Rows from block 5 of a small CTC audio transcriber, named by matrix and row number. Rows with one number belong to one neuron. Each number is 500 + 50 x the weight over its row's rms, rounded and kept within 0 to 999. All counts start at 0. Numbers have three digits each.
After each neuron's rows are labels from the 100 clips, of 14976, where the neuron reaches its highest value: "responds to" is what is common among them. Only what is clearly more common there than usual is listed. The data: read English sentences (LibriTTS-R). In brackets: how many of the 100, against the usual share in percent.
# fc1: MLP up (model.blocks.5.mlp.fc1.weight, 1280x320), inputs 144-179
# fc2: MLP down (model.blocks.5.mlp.fc2.weight, 320x1280, transposed), outputs 144-179

fc1.427:255470500493491528466485490606496500516482447524498495501499488500484499501484497465496501506512499497515493
fc2.427:490501500488508500501510494515503497613566501525500501493500542502500501488506493515500500506496499502369498
responds to: voice: male (79 vs 47.8); the word "said" (37 vs 9.2)

fc1.308:499526507494497524499503498498333470500504510518531614507476513500488487501527517507509466499634500501511497
fc2.308:471499490500489476499499469498503508496491497509498508767498644501495503497499499494499499504499646499503521
responds to: the word "which" (57 vs 2.4)

fc1.64:518496508466501507505476512499497499528501501492499556451500499500641540520500483496512499500506495402522500
fc2.64:502495501500492499509501491501503412500505500400502499496489480501505499501499500502500500491494476502501500
responds to: the word "of" (54 vs 25.4)

fc1.248:464497677494500489500442513610493533499459501473488498510471501510498498502506502729509463509495501506498530
fc2.248:520500502449495498489505501502489503489502488522264502497517501528505499518502450439496550506516507474660464
responds to: the word "is" (31 vs 9.9); the word "there" (28 vs 4.7)

fc1.550:500499522485504485526500501500500492278496367488502500506483501503503495510515507495496499500493497502500501
fc2.550:499504500500500500494458496484499502491503495493485511498493496491722500460500500492501485500456501501500500
responds to: the word "it" (37 vs 15.2)

fc1.372:509504501502488462501499426496519502348499526415498500498295505502497508500507491500786503497500500520563501
fc2.372:469502506443459501481482506503540462509506502501500499494425496482523499498523498511365498525402499501492499
responds to: the word "my" (29 vs 6.1)

fc1.139:500509491497341500502512504496493503524410500480474515498501500503500501500505510499500523499659501499585490
fc2.139:467500497501500500515495463500497499496498491497514502495500493485499488507503507507501507466503491504497498
responds to: the word "it" (40 vs 15.2)

fc1.303:502503496500480519499499482462500524456501500527507488500326500581507476500501530511556504501499500495496501
fc2.303:497500549441488501500509508775413519503540500618501502486504501496504501500487512483503502481354499500499564
responds to: the word "just" (55 vs 1.6)

fc1.86:500479507128505501613487527500499483495500499517496501500498502507500499500523512500499497497517455495498488
fc2.86:494491516729499500497489504502502512508499500497522341497506499502390500501496500501501489505500493496499494
responds to: voice: female (100 vs 52.2)

fc1.202:500501500500500646501494501496436542501503495498503637447499498501497508500504480516503489505500499411496502
fc2.202:510498503503494499509500477454501313498493498493501499495511458484497536535497497504492511489482491533513499
responds to: the word "of" (75 vs 25.4)

fc1.138:499473500512492500501578499506477496494471493502499500499497695503497493487498500497493496500438499502498498
fc2.138:501484574494499453496499501498494493497491496529671505506388504550500527501497557500499516498500505497500502
responds to: the word "i" (62 vs 20.1)

fc1.116:504500500496497647504500494503499049498490506498570506501504546514499474493499493534511499512502482499498502
fc2.116:496509499504500500499489500507501494469519497501488487732497502500510501499508497501500660502509474522500502
responds to: voice: female (81 vs 52.2); the word "i" (51 vs 20.1)

fc1.15:504496501385500513506498501492511496506503495528510493504464489540502499500501499477500495486494499506502484
fc2.15:505500525420499496516518501496458500501520498584501515495505589486497479499489502500506499499498614549500671
responds to: the word "just" (27 vs 1.6)

fc1.453:500501500500494497499501498498497519433484484499700476505499753514496500527497473500270493501507504446473496
fc2.453:500519516504495485494500502497477502513443476501499575500510501501476487477496501487667573499498585495501501
responds to: the word "i" (52 vs 20.1)

fc1.435:500467498498525483502386500499485453499544507499513500499508490501502500494497500506490499502501522439501501
fc2.435:509496497514492519500500501514525554458600417500507506511510500502480611506493535513535499501536491504498500
responds to: the word "we" (29 vs 4.8)

fc1.235:499477500349507496500496557500517501498262500473499499504404583633489588527511500503626491489542533511501499
fc2.235:502491501409489497493482498500500481511513500500502483503498498500497552486483498501291516496483500517492500
responds to: the word "i" (55 vs 20.1); the word "will" (35 vs 4.1); the word "it" (35 vs 15.2); the word "was" (35 vs 15.8)

fc1.290:501486495360498509517441372499523384495497498501503500500509494500491500500499502498504500501500499500464501
fc2.290:499499499504494501501500481501500456394500500500500500504500335501496498499500290500499526500512500498501459
responds to: the word "you" (84 vs 14.2)

fc1.546:262403493499465498479501492493501576495490494509517536502357584500499513511497475524514498498495513514489494
fc2.546:510498627511499499498483572501500499480416493509498500501478500501501630495499589467501494477500521499448502
responds to: voice: male (74 vs 47.8); the word "i" (60 vs 20.1)

fc1.381:564623525554472493504503510499508487498445501383527547472508498494505500502500514494517500493499493507442500
fc2.381:517503500500502501506497494500498511500496501498501464633501485403495500500494499497502505494510500446498448
responds to: the word "was" (45 vs 15.8); the word "it" (38 vs 15.2); the word "will" (28 vs 4.1)

fc1.542:500502495500500496532495613474520486501507665500708495115486502506492488532490498488497509500498501432577497
fc2.542:500482501501501496500498351501473498498498501500500521500502500501956524500517502495497502531501585494488500
responds to: the word "must" (30 vs 2.2); the word "my" (26 vs 6.1)

fc1.629:500475497505530503827492544505501494531327603501500500481510469496481459499498492486487502520501496502541500
fc2.629:498487510500492510500500498504465500498500497500494500576509501499505502551421501482500460467538510420504502
responds to: the word "his" (49 vs 10.1); the word "mr" (29 vs 2)

fc1.599:571494616499499569499483496487490502501486457494617499533497459520504500471513568495504500502497493415501494
fc2.599:513495480569501504496471418501498493359501504546491613577491513499519524492500492553570540497377501472499535
responds to: the word "you" (70 vs 14.2)

fc1.506:554459502500500557501521506469516504480497500503546505518502498583517505499500509499503478505502516502489500
fc2.506:499490496517489644532504480552501470471498500502532516500666501494528501496471500494503507439496497500503501
responds to: the word "was" (41 vs 15.8)

fc1.1:477507499489505494494553608472442498500498500493499504503500487515578500467502507501504476501530504509492485
fc2.1:506351504484500517497694533496404464507500502508477491485501500501494499521504528415499378503485503503500497
responds to: the word "his" (49 vs 10.1)

fc1.735:501444509454502560777507500593517496522497500495507501496507494513494501447498501521458501497498501500491500
fc2.735:501497515500496507733497499440500444496502497490522499500495500464487500500494505479497425497500499494499500
responds to: the word "is" (25 vs 9.9)

fc1.748:501500499503508487500511501500504508500495502483500499501423546498532486509486504508493494490518499479500508
fc2.748:494506498504488489502494505496500501497500481508498498499472504509502486502505497497500494501608508500499501
responds to: the word "which" (25 vs 2.4)

fc1.30:496500501523501505495504502504452503511449503498488500499488502500498493499500512506480506498505511494500531
fc2.30:513482563471502496495233501290494501505501507524525501500501502480500496502436500512499498438499498498514472
responds to: the word "i" (45 vs 20.1); the word "but" (39 vs 9.2)

fc1.617:502501495492503495657508567501500500512499507488523500176491500500440495666485503499497506506483501312501499
fc2.617:493469516468508500493649381593492491494519396507502519499500502348844641493510501497499499502520498498500488
responds to: the word "my" (25 vs 6.1)

fc1.747:593371499500501501503500500511483500503501497510492498501500628511498500500507594500180569495502497391500499
fc2.747:497794499516501494503502479499503505498515412487500496500495500501499500482506470508478498557499484647451501
responds to: voice: female (96 vs 52.2); the word "i" (46 vs 20.1)

fc1.341:502496501513504499500505492498508498500509500500485526502447510498498500489500484517500500519506495494501501
fc2.341:518502501472500470501495494492492495506479513532549498500542500488544471523500497505526491498502499504786371
responds to: the word "i" (46 vs 20.1)

fc1.184:502498510524501508503510493494504505478506457479500490501502497501503470499516522505493502500491524486432494
fc2.184:502479571482433463524532499504544488502500498538513499665499516631501502501476691455485497499499512555507505
responds to: voice: female (83 vs 52.2); the word "i" (44 vs 20.1)

fc1.29:541495494474500503479446487499483501501450505462545491502514495494502476507501494500494494504540413504500494
fc2.29:527500505502598500502504501500501498493505475495499289498513500499501500516501492499684517499530504503499503
responds to: the word "was" (35 vs 15.8); the word "with" (28 vs 9)

fc1.392:501614500473502498500501508504499500500442471501565528482503496485508494502506498500492506503495500494503499
fc2.392:505500500487464515500497511508491500500501497486500490501498490496519503500500499491500485499507485503502499
responds to: the word "of" (93 vs 25.4); voice: male (82 vs 47.8)

fc1.558:546540510521498464469493501483493495354517504498560486500489486591499514421483502483500497497497494539552495
fc2.558:468505493451500450506502509500516469503508500518501498536493500524500491501500494507478504520512491509491493
responds to: the word "i" (41 vs 20.1)

fc1.764:491495487503501486495453500500553499448498498519498487502271503413499516511502547502502496506560507502506511
fc2.764:544498505505502522500500484505488505453500500534489495501501502465494500414472492489502502498496535503500483
responds to: the word "of" (52 vs 25.4)

fc1.721:501501500461521498498503421499495415500502482511500518500496487503489500500499512501672498499486498642523500
fc2.721:478494504547496498500490499529496501201507497542500608507502501500499502487496367500660486500500504246514505
responds to: the word "you" (47 vs 14.2)

fc1.619:522503501240500737499527495489498513426500464498500498508513493500504501475500501500497499506501500464487500
fc2.619:500475500500501500466521494503498290505500497496498508511497500361501508282479498506500495486500500497500505
responds to: voice: female (91 vs 52.2)

fc1.264:396540500444515513466478501489469500493500499507502499517446501498512509497500436496392498500583500501506499
fc2.264:501494496392502522495505500499702373500500497524499507516529500491502497523501504497501513499501481511503511
responds to: voice: male (77 vs 47.8)

fc1.88:497482494385501497504522515499469499500509498496499506497503378500499497454499500485500501500543501502476500
fc2.88:501485492503500508501499469509500321501496500500501524498499476501492499475502342499426499504476474477500512
responds to: the word "you" (48 vs 14.2)

fc1.709:505484503471547499505500496494500498504488406474495488500517499637499498501491512543480507493505504395491496
fc2.709:540502571485520500500599497509500497460502502503512232485502499499502536497492470499498498484500500494498457
responds to: the word "was" (53 vs 15.8); the word "it" (34 vs 15.2)

fc1.214:511539469498490689494490538496509499501498493539501525487463505524498474459500500489422606501505492499499502
fc2.214:500500564500516495421507398502549286503497497554496429367503497501516501503500503455512642479501497651376500
responds to: voice: male (73 vs 47.8); the word "such" (61 vs 1.5)

fc1.0:499502505504499485491511499499518488501487494490494496503499500526495506999501409502500500500498500505507501
fc2.0:500500557512459335489504497500508512501516495480499392474500467501493501747501503506482500471498485500493500
responds to: voice: male (78 vs 47.8)

fc1.242:408506488511502496482540517492505501502466508469670568496506560513476504518495500575553503500504236500587500
fc2.242:502485501484502500499273502478499458504503486499501443493497508596494493491496497500498534500503521497491516
responds to: voice: male (83 vs 47.8)

fc1.349:500488505471501519500501521502500498434231503479523500504482500502487505496503504510502303477495500501499527
fc2.349:500368501500497506506498500499446484465503500497509501300496500496489500501499502492497371502532500500781500
responds to: the word "his" (52 vs 10.1); the word "as" (28 vs 7)

fc1.547:477225507352505502499156500493497399499499498491495500596478490499441500496499520499503500500498499512502489
fc2.547:442486499600505493502493456500501490307500436532501500526499510508502534500499488497501481496547507493594509
responds to: the word "you" (40 vs 14.2)

fc1.423:481504507506489501498528497484693507474473515505655641498499554499553436534514397493421497492949500502506501
fc2.423:499499502436482488588506504598500467617497514332496504488497499502486494509494499502484490500399492501451472
responds to: the word "after" (29 vs 1.6)

fc1.606:518410545505527515508500505498500435563500540500509503501500500496498511504500552500507638499501444450500500
fc2.606:500499503496495496486530500499489515501502500499516574498498505500265501499490498494492482500525478498503500
responds to: the word "was" (37 vs 15.8)

fc1.757:501530544499499568500498512500439500502500321503577497464587503523504459505498513473502498484501447464489500
fc2.757:501513500502498500497498464513501499501542490500497496499500516501504509483480501510499500494499494504491518
responds to: the word "on" (31 vs 6.6)

fc1.325:546496474525496492386497493487507445500491479498504489511475498847498492487504486476485491499497493433500492
fc2.325:521501504511502489620450405539499501436513354538500499496496501444428499641499501550504508494521500488484794
responds to: the word "we" (79 vs 4.8)

fc1.637:468502502502501483493536500547501512502476702324518493500500600505490522498509500567569498498466502506446500
fc2.637:495500504504500500499500502498479501567483610495500932498408501523489501500504507530500477519501500494664503
responds to: the word "for" (25 vs 9.4)

fc1.165:530482478500494504500459491454432503493300503456775522498499563547500502480482500503516492516498495505497500
fc2.165:499501500501504499499492496500501496500500497498500492506494509501503505500513497500500594510528501501500502
responds to: the word "i" (42 vs 20.1)

fc1.651:500517497499459462500501497499500509500496502503504471500500487500500501500501498490631468497517500545502498
fc2.651:509500505500479497486472521502503481501500500501500498500500502504505505502514508535502502496496500515492499
responds to: the word "my" (26 vs 6.1)

fc1.577:520602502511494506500517518500610497440488503499552500500501496603499514499502297500497500500492495500570498
fc2.577:559499495504493501749577499507504479541490500492513500500500499487499540499475502502501402518497495500493505
responds to: the word "was" (40 vs 15.8)