A small CTC audio transcriber, trained from scratch: log mel input, arch convnext.
Rows from block 4 of a small CTC audio transcriber, named by matrix and row number. Rows with one number belong to one neuron. Each number is 128 + 24 x the weight over its row's rms, rounded and kept within 0 to 255. All counts start at 0. Numbers have three digits each.
After each neuron's rows are labels from the 100 clips, of 14976, where the neuron reaches its highest value: "top examples" is what is common among them. Only what is clearly more common there than usual is listed. The data: read English sentences (LibriTTS-R).
# fc1: MLP up (model.blocks.4.mlp.fc1.weight, 1280x320), inputs 0-106
# fc2: MLP down (model.blocks.4.mlp.fc2.weight, 320x1280, transposed), outputs 0-106

fc1.105:128137128126128147126244134125128128126127133119128120125129128128054146160130126128134133115127128130115126131125131127128128128128130128138126129223115133128173128121126128127127128127125128129126137089129221127140129128118129124128129000129128126128130142128130106125128128128136128139155128125128131128126133126155125
fc2.105:080126119131128136128122255175128128129128128127132128127130116097137128128134122218127133129128128133131128100131129128128129127129128179127128128128127128128127128131129132129126128126128130128126126076128129129129129129238128126080101128128128128130133128128128089130128149129102053124127128120129128130141135128128131
top examples: the word "the"

fc1.121:134117110126131128127131175128127127128127129131128125127128125127085128134127124128130117112128130143130128127115128121117131136129127128123123127128125125126255157130129136121128131138000115130134120122130126137126140123136128129123122129131131129127148118128129128127121110134048176126115134132129131130152130129125127
fc2.121:191129092000122131110128073129129128125129127128085115118105127128034128136145132126131129128125129118129119129130126170128126126124141121127128134125128129125128185120125128127125128127071135126130114138126133120132128128131097128130129129130128126101110123128123130131127127128125153127118129133125125128128128122126128
top examples: the word "i"

fc1.738:241125128132143092131129130129129119128127133135134128171132131138127127127128133127128100247129136128125000130128140128118008128113129122129127130055104128100128113128132127116094131128126133129136132128124125140128126135116130126117128127128131136123128094126121130138146135124144127127120130131128129127223128128129130
fc2.738:128131127129128125127129128128123130099139128128119129138129129133130127127127175141129129127129112128119141129106128130131132128177128128085129128131125127126128125135125123130140128130128132126128138128114129127213126126128127114128125135136141128225000128125123131124070107138131128128128141126160144126158128117124130
top examples: the word "the"; the word "of"

fc1.286:146145133143131128126128129177128124141136126125128127104153127127129088128123149128141121151145128128130127128129130105128000176130108128129126128113129144128125128123132128128126127113133119125135157139125126133125126134124121145129071123130132130128130130131126135130131131127126125127127128109117126132128119129123128
fc2.286:130116130128122128127128190178127128118132155127140149131122129121211126137129127183159137116101124126128167123127131202130125124129128128125133136153113129148216133131120126126128127129034131104128128130124123147131132126128124129090170132167129173170133127121128131119112129132134126052128152128129139126161138126128133
top examples: the word "the"

fc1.519:089127128158128160160134119128139128129128126129127127124127132129129128130062127130129128133127131124129126126128128125127133128131255130124129128210131128130129132179124124125129128151126129126127128128129128138127129104128128129090128122128130129119128128129124112076126128130110129127164131125119130129128188101137128
fc2.519:127129128129134139131128127128133128125128121096247125119148128255137130127131128124129128092134128136126128080132128126136128128127018131128046128126131128153127124128128184109133082129185129138126166129104067127125050128096128128128128128132128126128129038128128128129128128110126127118095132125130128073130128182126131
top examples: voice: female

fc1.206:129128130106127128130146151098132128123128108131127128128150130124128135146130131126147128123131124128128128129064127129128127094128127129131116123138128123128127128113135138120134127110131160131107131078150129114130128092135129126168108128129123117137128132130128129127127128217129156129115255129128131153128135117122131
fc2.206:129149131124128118128125127130194127129128127130128132125128129124097128128129127138128130126124136140127146129090137179128125124128125128121076125172126132143255156129127121127128125129115126128129123128128123018130129128124126128215128128158129162116118123125128129127130128127139146126130131127126132126189128127116130
top examples: voice: female

fc1.315:138127128127129128128135124134128128128129127120127123123128129131128127126132128128124129128122130142128142128128134130128129128128177130119132128114126255126128179128126128128128128129130128127130115130128128128132128084128141127128147129127128130125127128126128127084142125128123131134128129052129128127128128117027128
fc2.315:140069132128139121122136128128104128129133132113127127130129131106099129129127145128114126128119120127129128135131114127127132121128128122064129126128000130128122126127128128128121127130130128127129127130151122118127127130131132128134132127128102127129127126122128127127129129129127128118129128124127129122206081128158141
top examples: the word "but"

fc1.92:130130121129129127123128129127129128137127130130126151128128119151096109162128126119121123151128128149129108133138127124129136123125148125135142127123130128128192127131127128129127128163000129232131127057129125131128127132128126129131130129115128130128149128132208131129124127127132145124128117138103128134129127128155127
fc2.92:128128126128128085128123131126088128126129128142124129126139128100113108135137049127130127217136130154128128128128128123125122112128135120157128129127125129130128128126000107130119151150126128099131128129131128128139129126131137129128130129133134124129134098127128128120101127128122124132128079122088131126128133138128121
top examples: voice: female

fc1.541:127128126123128081105108128125128127141127128138128170151126026127128130131109123127128112105136128132122127127166127129113122132128145128142128110141125129131129124119129120126129000124130102128127129080164128131115128113127149122131088119123121113120133126138134137141126119074129176120127125124128128128125119128140129
fc2.541:135128124128130088127130122128127137128115097124127127123128136131124128129127126126154149126128136140087127129129130127128128101129129124140128129117128129128131128142129128129127128131127127129135127129128127128124119128141127127135144126129126128128147105126129128128130127127132129128128128119128127131128118129127130
top examples: the word "his"; the word "is"

fc1.289:145126135134135126128128132128128123129128128089128129137155128128128142139113128127159125146121128072128117129125128128133128129128129128125128128128128128127128131127138127128128123129128122117127129129130128130128128134123126128129111052128125130131127125128131135131129137123130126128126127129121128128142128129116124
fc2.289:128131126127127127128127128128124130002129141127126128126127116129134127129127139131128127127137129128126123140121126128135128132130128128128133131128128177079128130128127124128128175172128129129128127128095133131127132144126189128123126131135127165128112126125127140131123132133142127117060000129128126160130129126032129
top examples: the word "the"

fc1.712:124127122230093126128126051127137127129127077126125128126147129125136133134118169128132127129136121116139126126145128107127122139128128130117128130130132135131138126122128127140006134128130158129171128128166123129127128105158127128127127146139129187131128129129128125127117128134140142123125134149121128129125145117128127
fc2.712:148135128128037014127046152128128136128130128126125121131125126128143129124115128128177106120130120115128137128127123135128130128129070130137129126150131172189127109124094128112128128127102128127120128131066126183128123130125123114129136130129126133128131111120123135126128128122130128153128186133128131121134195130127120
top examples: the word "with"

fc1.636:120088130150167137129109127105129153128118094126121112178148130097156159133128127089132127131130123119083111128114131106210129124129169138156128100131126162086128194124131130122126153138121129129131128127129127089126127130135127125127131112127130128125177123131130127179145131106119129129118128138113128132128132089144120
fc2.636:146130128129128123115130128141121126126130148127129128117142130128255125128123128129122127125132098128118125123131132181115137048134125126119127151101130113039125147130128130127123137128123101128139150130127129214128127129126134104078128129129098123129123138116121132129127126127148032122085108120126116128129129133125133
top examples: the word "the"; the word "in"

fc1.581:151129128127137024126128124123128136128128117128134127134128127124136134141097129129139128167129132129162135130155129128132141127128129125090133127135128131118126128125135132122112141126125124183129127000130129174129129095130168128107093128043128132128141127128128146125127102127126129130097127132055128129128128128126129
fc2.581:150128126121128020128128061129176164133124135129124117139129129128126142130127128132135128127124165131128125128129141123132128128078127098143130150128127128128161129153127130135126130173138121127125126129128095128127129133138128126132128128129128124128198125128132129115128129075131125130103129127128128128128126123128127
top examples: the word "his"

fc1.339:123139130131126124126131126121121225127140078107129130119129100134089118132131134128137130129128129130144127059128132128255128153128128131127127128126128125127128151118129128157130127123128128129120143128127128128142155128131133135131129134128132130128069100128128138108113131128125139125128128128134128128129127128129127
fc2.339:128131128131132130123124130128152129132128126132175128177131132144127128126133128133127081134125128127128129129128126114133127166128129128126128128161128128131128109130130128127126128128128131161127132129121137123128126128118107102133123128132127141127100132128127125128130128151050133128128131127128126121131129118127131
top examples: the word "i"

fc1.402:128125090126128124130140127129129129171128131128136128125128126117128076128129130135128123129128128128128126128057136128127126128128128129128126128156129126128128093196129130127000124127135128131133129129128128128128130128128127129127124108129128115160110136131118208123128128124129126119126128135102128129130128132141129
fc2.402:128128133131252128130130121128129045128122134129128128159132129149188128108128130129128127128128128130130126127117129129128126152129129127140118128128135055131128067129113096126129069129125128128124126129128128128131083130126087128129130128124129128126124128133128133128129131131127128128116131170128128130127128128128127
top examples: the word "the"

fc1.455:109132128128142128130130133125127123129127139129128130142128128131128125098128059224127139159129129123127128130100113124127130128131127128134127111129140131134125118144161122127128126128131146127158129075183151127126128129154128119128127128127129128138126130128130203133126131127078128120127124125138127128119188128134113
fc2.455:134131146165127129131125129160129128128136108127123134065124128032123152125129127026129128129125128115145129148128127119167126127105130128128125101053126132129128130109128133124128115119118128128123126056131139141145105121123128127128127129126128126128129128216129128125137131127128132091128139129127151127127141134128129
top examples: voice: female

fc1.610:128129133128130127135221128131116126131128128128127128123127124136000083128122129135128072134125128128129004128124127128127136122124131128128166118131129137130133125128128131176126143118102128129129130128128129130129122144202121129128118131128126140121140128125134126128129126149130125128128120128128128128120122128130126
fc2.610:132088167128134031129129123136128127147128133128131128104126128126129128126132128118128127126129120148128122108127163143128129125127120124124128128128126244129130128126000120127128127138119126125128121131128128127129102128128137128128129128128127089127113126126137133177127125126068129130128117126125082128129128126130128
top examples: the word "his"; the word "he"

fc1.688:120126118129057128107124129126125155129126129129128128128129134126154129129128154132128132130129127129128127126127135127128128128128114128126162126170122128130128134128122110188128123174119129150127128128129129126127128128127136128125129106128133128129000131134129128127132129126221128133128196129127130130128129127128128
fc2.688:126127128126127128137128074128131161126124128129143130128122094129125128135114128128128127107126127123128139128128127129131128129129127129128129128140123128127121122131129129133131138129138128129123103120061121127126128136128126128129128128136126156127127137128166134114127128114127101128131128127156128096130130130130255
top examples: voice: male

fc1.266:137131128145127124128172128130131129121127117128132131127128191128128135118128152150128133128128116127131106153111128073129255127128130128128101074127128127128124117162134126128131124126137113129123127077145127116146111118142129128121128098085126128132128127127128127128124089126128129124127145129119128125128150132133127
fc2.266:131128128129128195129128151131136128139130215125127131130132127115130123128124130128128111126124133134126092128029132168129129125124208127128125129128131128128093128127128125130129115130128128128127139127128127127171131129129128128034120127130124125036128128125133129117122231129125129118127128126128129123127131131128132
top examples: voice: female; the word "you"

fc1.650:132128128147128130114130130240138129132128137050128124128194127129128100134129140128149125156130131126121126138126128123127127127128129128129128129127127144128121127131128115126138127127131129126107129130125128129141128125114125128128008064130120127213130126128130167129135128130126111127128122075130128129128112128128127
fc2.650:125131119127126132113119134126120128091123132127132126127126139130152127123126104146134126124129122128119130128124137172129125129205110131110127144130094169117128129129128129123129131130127128084126132128093124165167136129126127108128157124208127175150124120128134189128124127151131109037124124127130125128143136107119131
top examples: the word "the"

fc1.379:128114133128129077133128126129128130128128126062128127127135132141122128125168114129125133127126126153132123133116121128127141136128128129094099127126126255129127095128117135128131124153128108128121122128132128127127123041130127128127128073128129131125132128123130133129132125129000117145127127144129129121128127125000125
fc2.379:139151123130052123126128126124138134128126128109126128127128133027101128125127128119128127129122125130129124129207126134128136127128114128128129128127128137139124121125126121138102116130127127129130182130231128125127134127115128137128127123128116132107181126123081128125128129129128245114128128132125127129129117128128133
top examples: the word "but"

fc1.51:126129114114127149127128114129147128128128124129128184134190126120130126133138129109148115120123118138128133130132128127126150167128126128127128119129127064091128130115129103128000127127125129128126122128127128106133128181128131131124118127128128125124135130127124169119051125131128130139128127127128128130205127120130128
fc2.51:128129128129099132129126128129127128125129127129129128128128078177129129131128126255128128098123128128128105125128128128000120127132125185130131132120123126128128128137129129123153119128128128136128116129125117122099127127131123125120129128094175125128129116130138009130129126131032127126136128127147142130128122111127015
top examples: voice: female

fc1.380:101129127126111128133129102125127128162127130112127126124128128154128049132132128144128122131130128127146128126151255128124128129129125128126112127128130129123167131126163128128128130137134130193255094128128129091129129124129128131128128119126126127172130128132127128125087123129128130127124132132129130128139125126122126
fc2.380:128124128117128139130098099145113123127130129128129146127131123131129126128014125128121128116142132131131138077137150094128126128122126126127128125146127129128207132152092128128127188128169105127054127128118128113129138176127129124128110130109141127100138127183137128115128121127126127126127128104128135127128128137127127
top examples: the word "me"

fc1.164:147128125129132129128118119098110126130129129132128040128128128128126124125134131146116128105132079118128129128146132127127125129125127127114127129128124128121172099141130102123128124129126125127142102128143120107134000137131128129121127128129130130108128107128099184130125134123132128127129129128130128128128128135126124
fc2.164:131124140130130139145133125128173128127124127098127128129128129128122129145203143104148133090123108128107129130124124127127127123127126126125130145131130131130127129130121129129128127126135129132078158128128129163146131128128128130129125128132131153227121136127123127125128128125134128126141128118130136131127144127137135
top examples: voice: male

fc1.599:128108127129141128128128125135119130128128145124127128127131126123107125143129115127128130125126136129128127128128128130117134130127160128125129130118128182120131129148103128128050141131130128132126114128128127128130132090141145126125140128126128129128128129126130131085187115140091128184127129130126129128128099120015128
fc2.599:129128128133129128105128130131129129165128141122127144128130131039104128139112129128124125128114128130089128141145122128125132129128128123126130147131092132134092126125129120142114129127128128127128124129137128127113131128130135131146129116134120128128126128124119128129158128128125129064132136132116128128148124126131128
top examples: the word "but"; the word "i"; the word "that"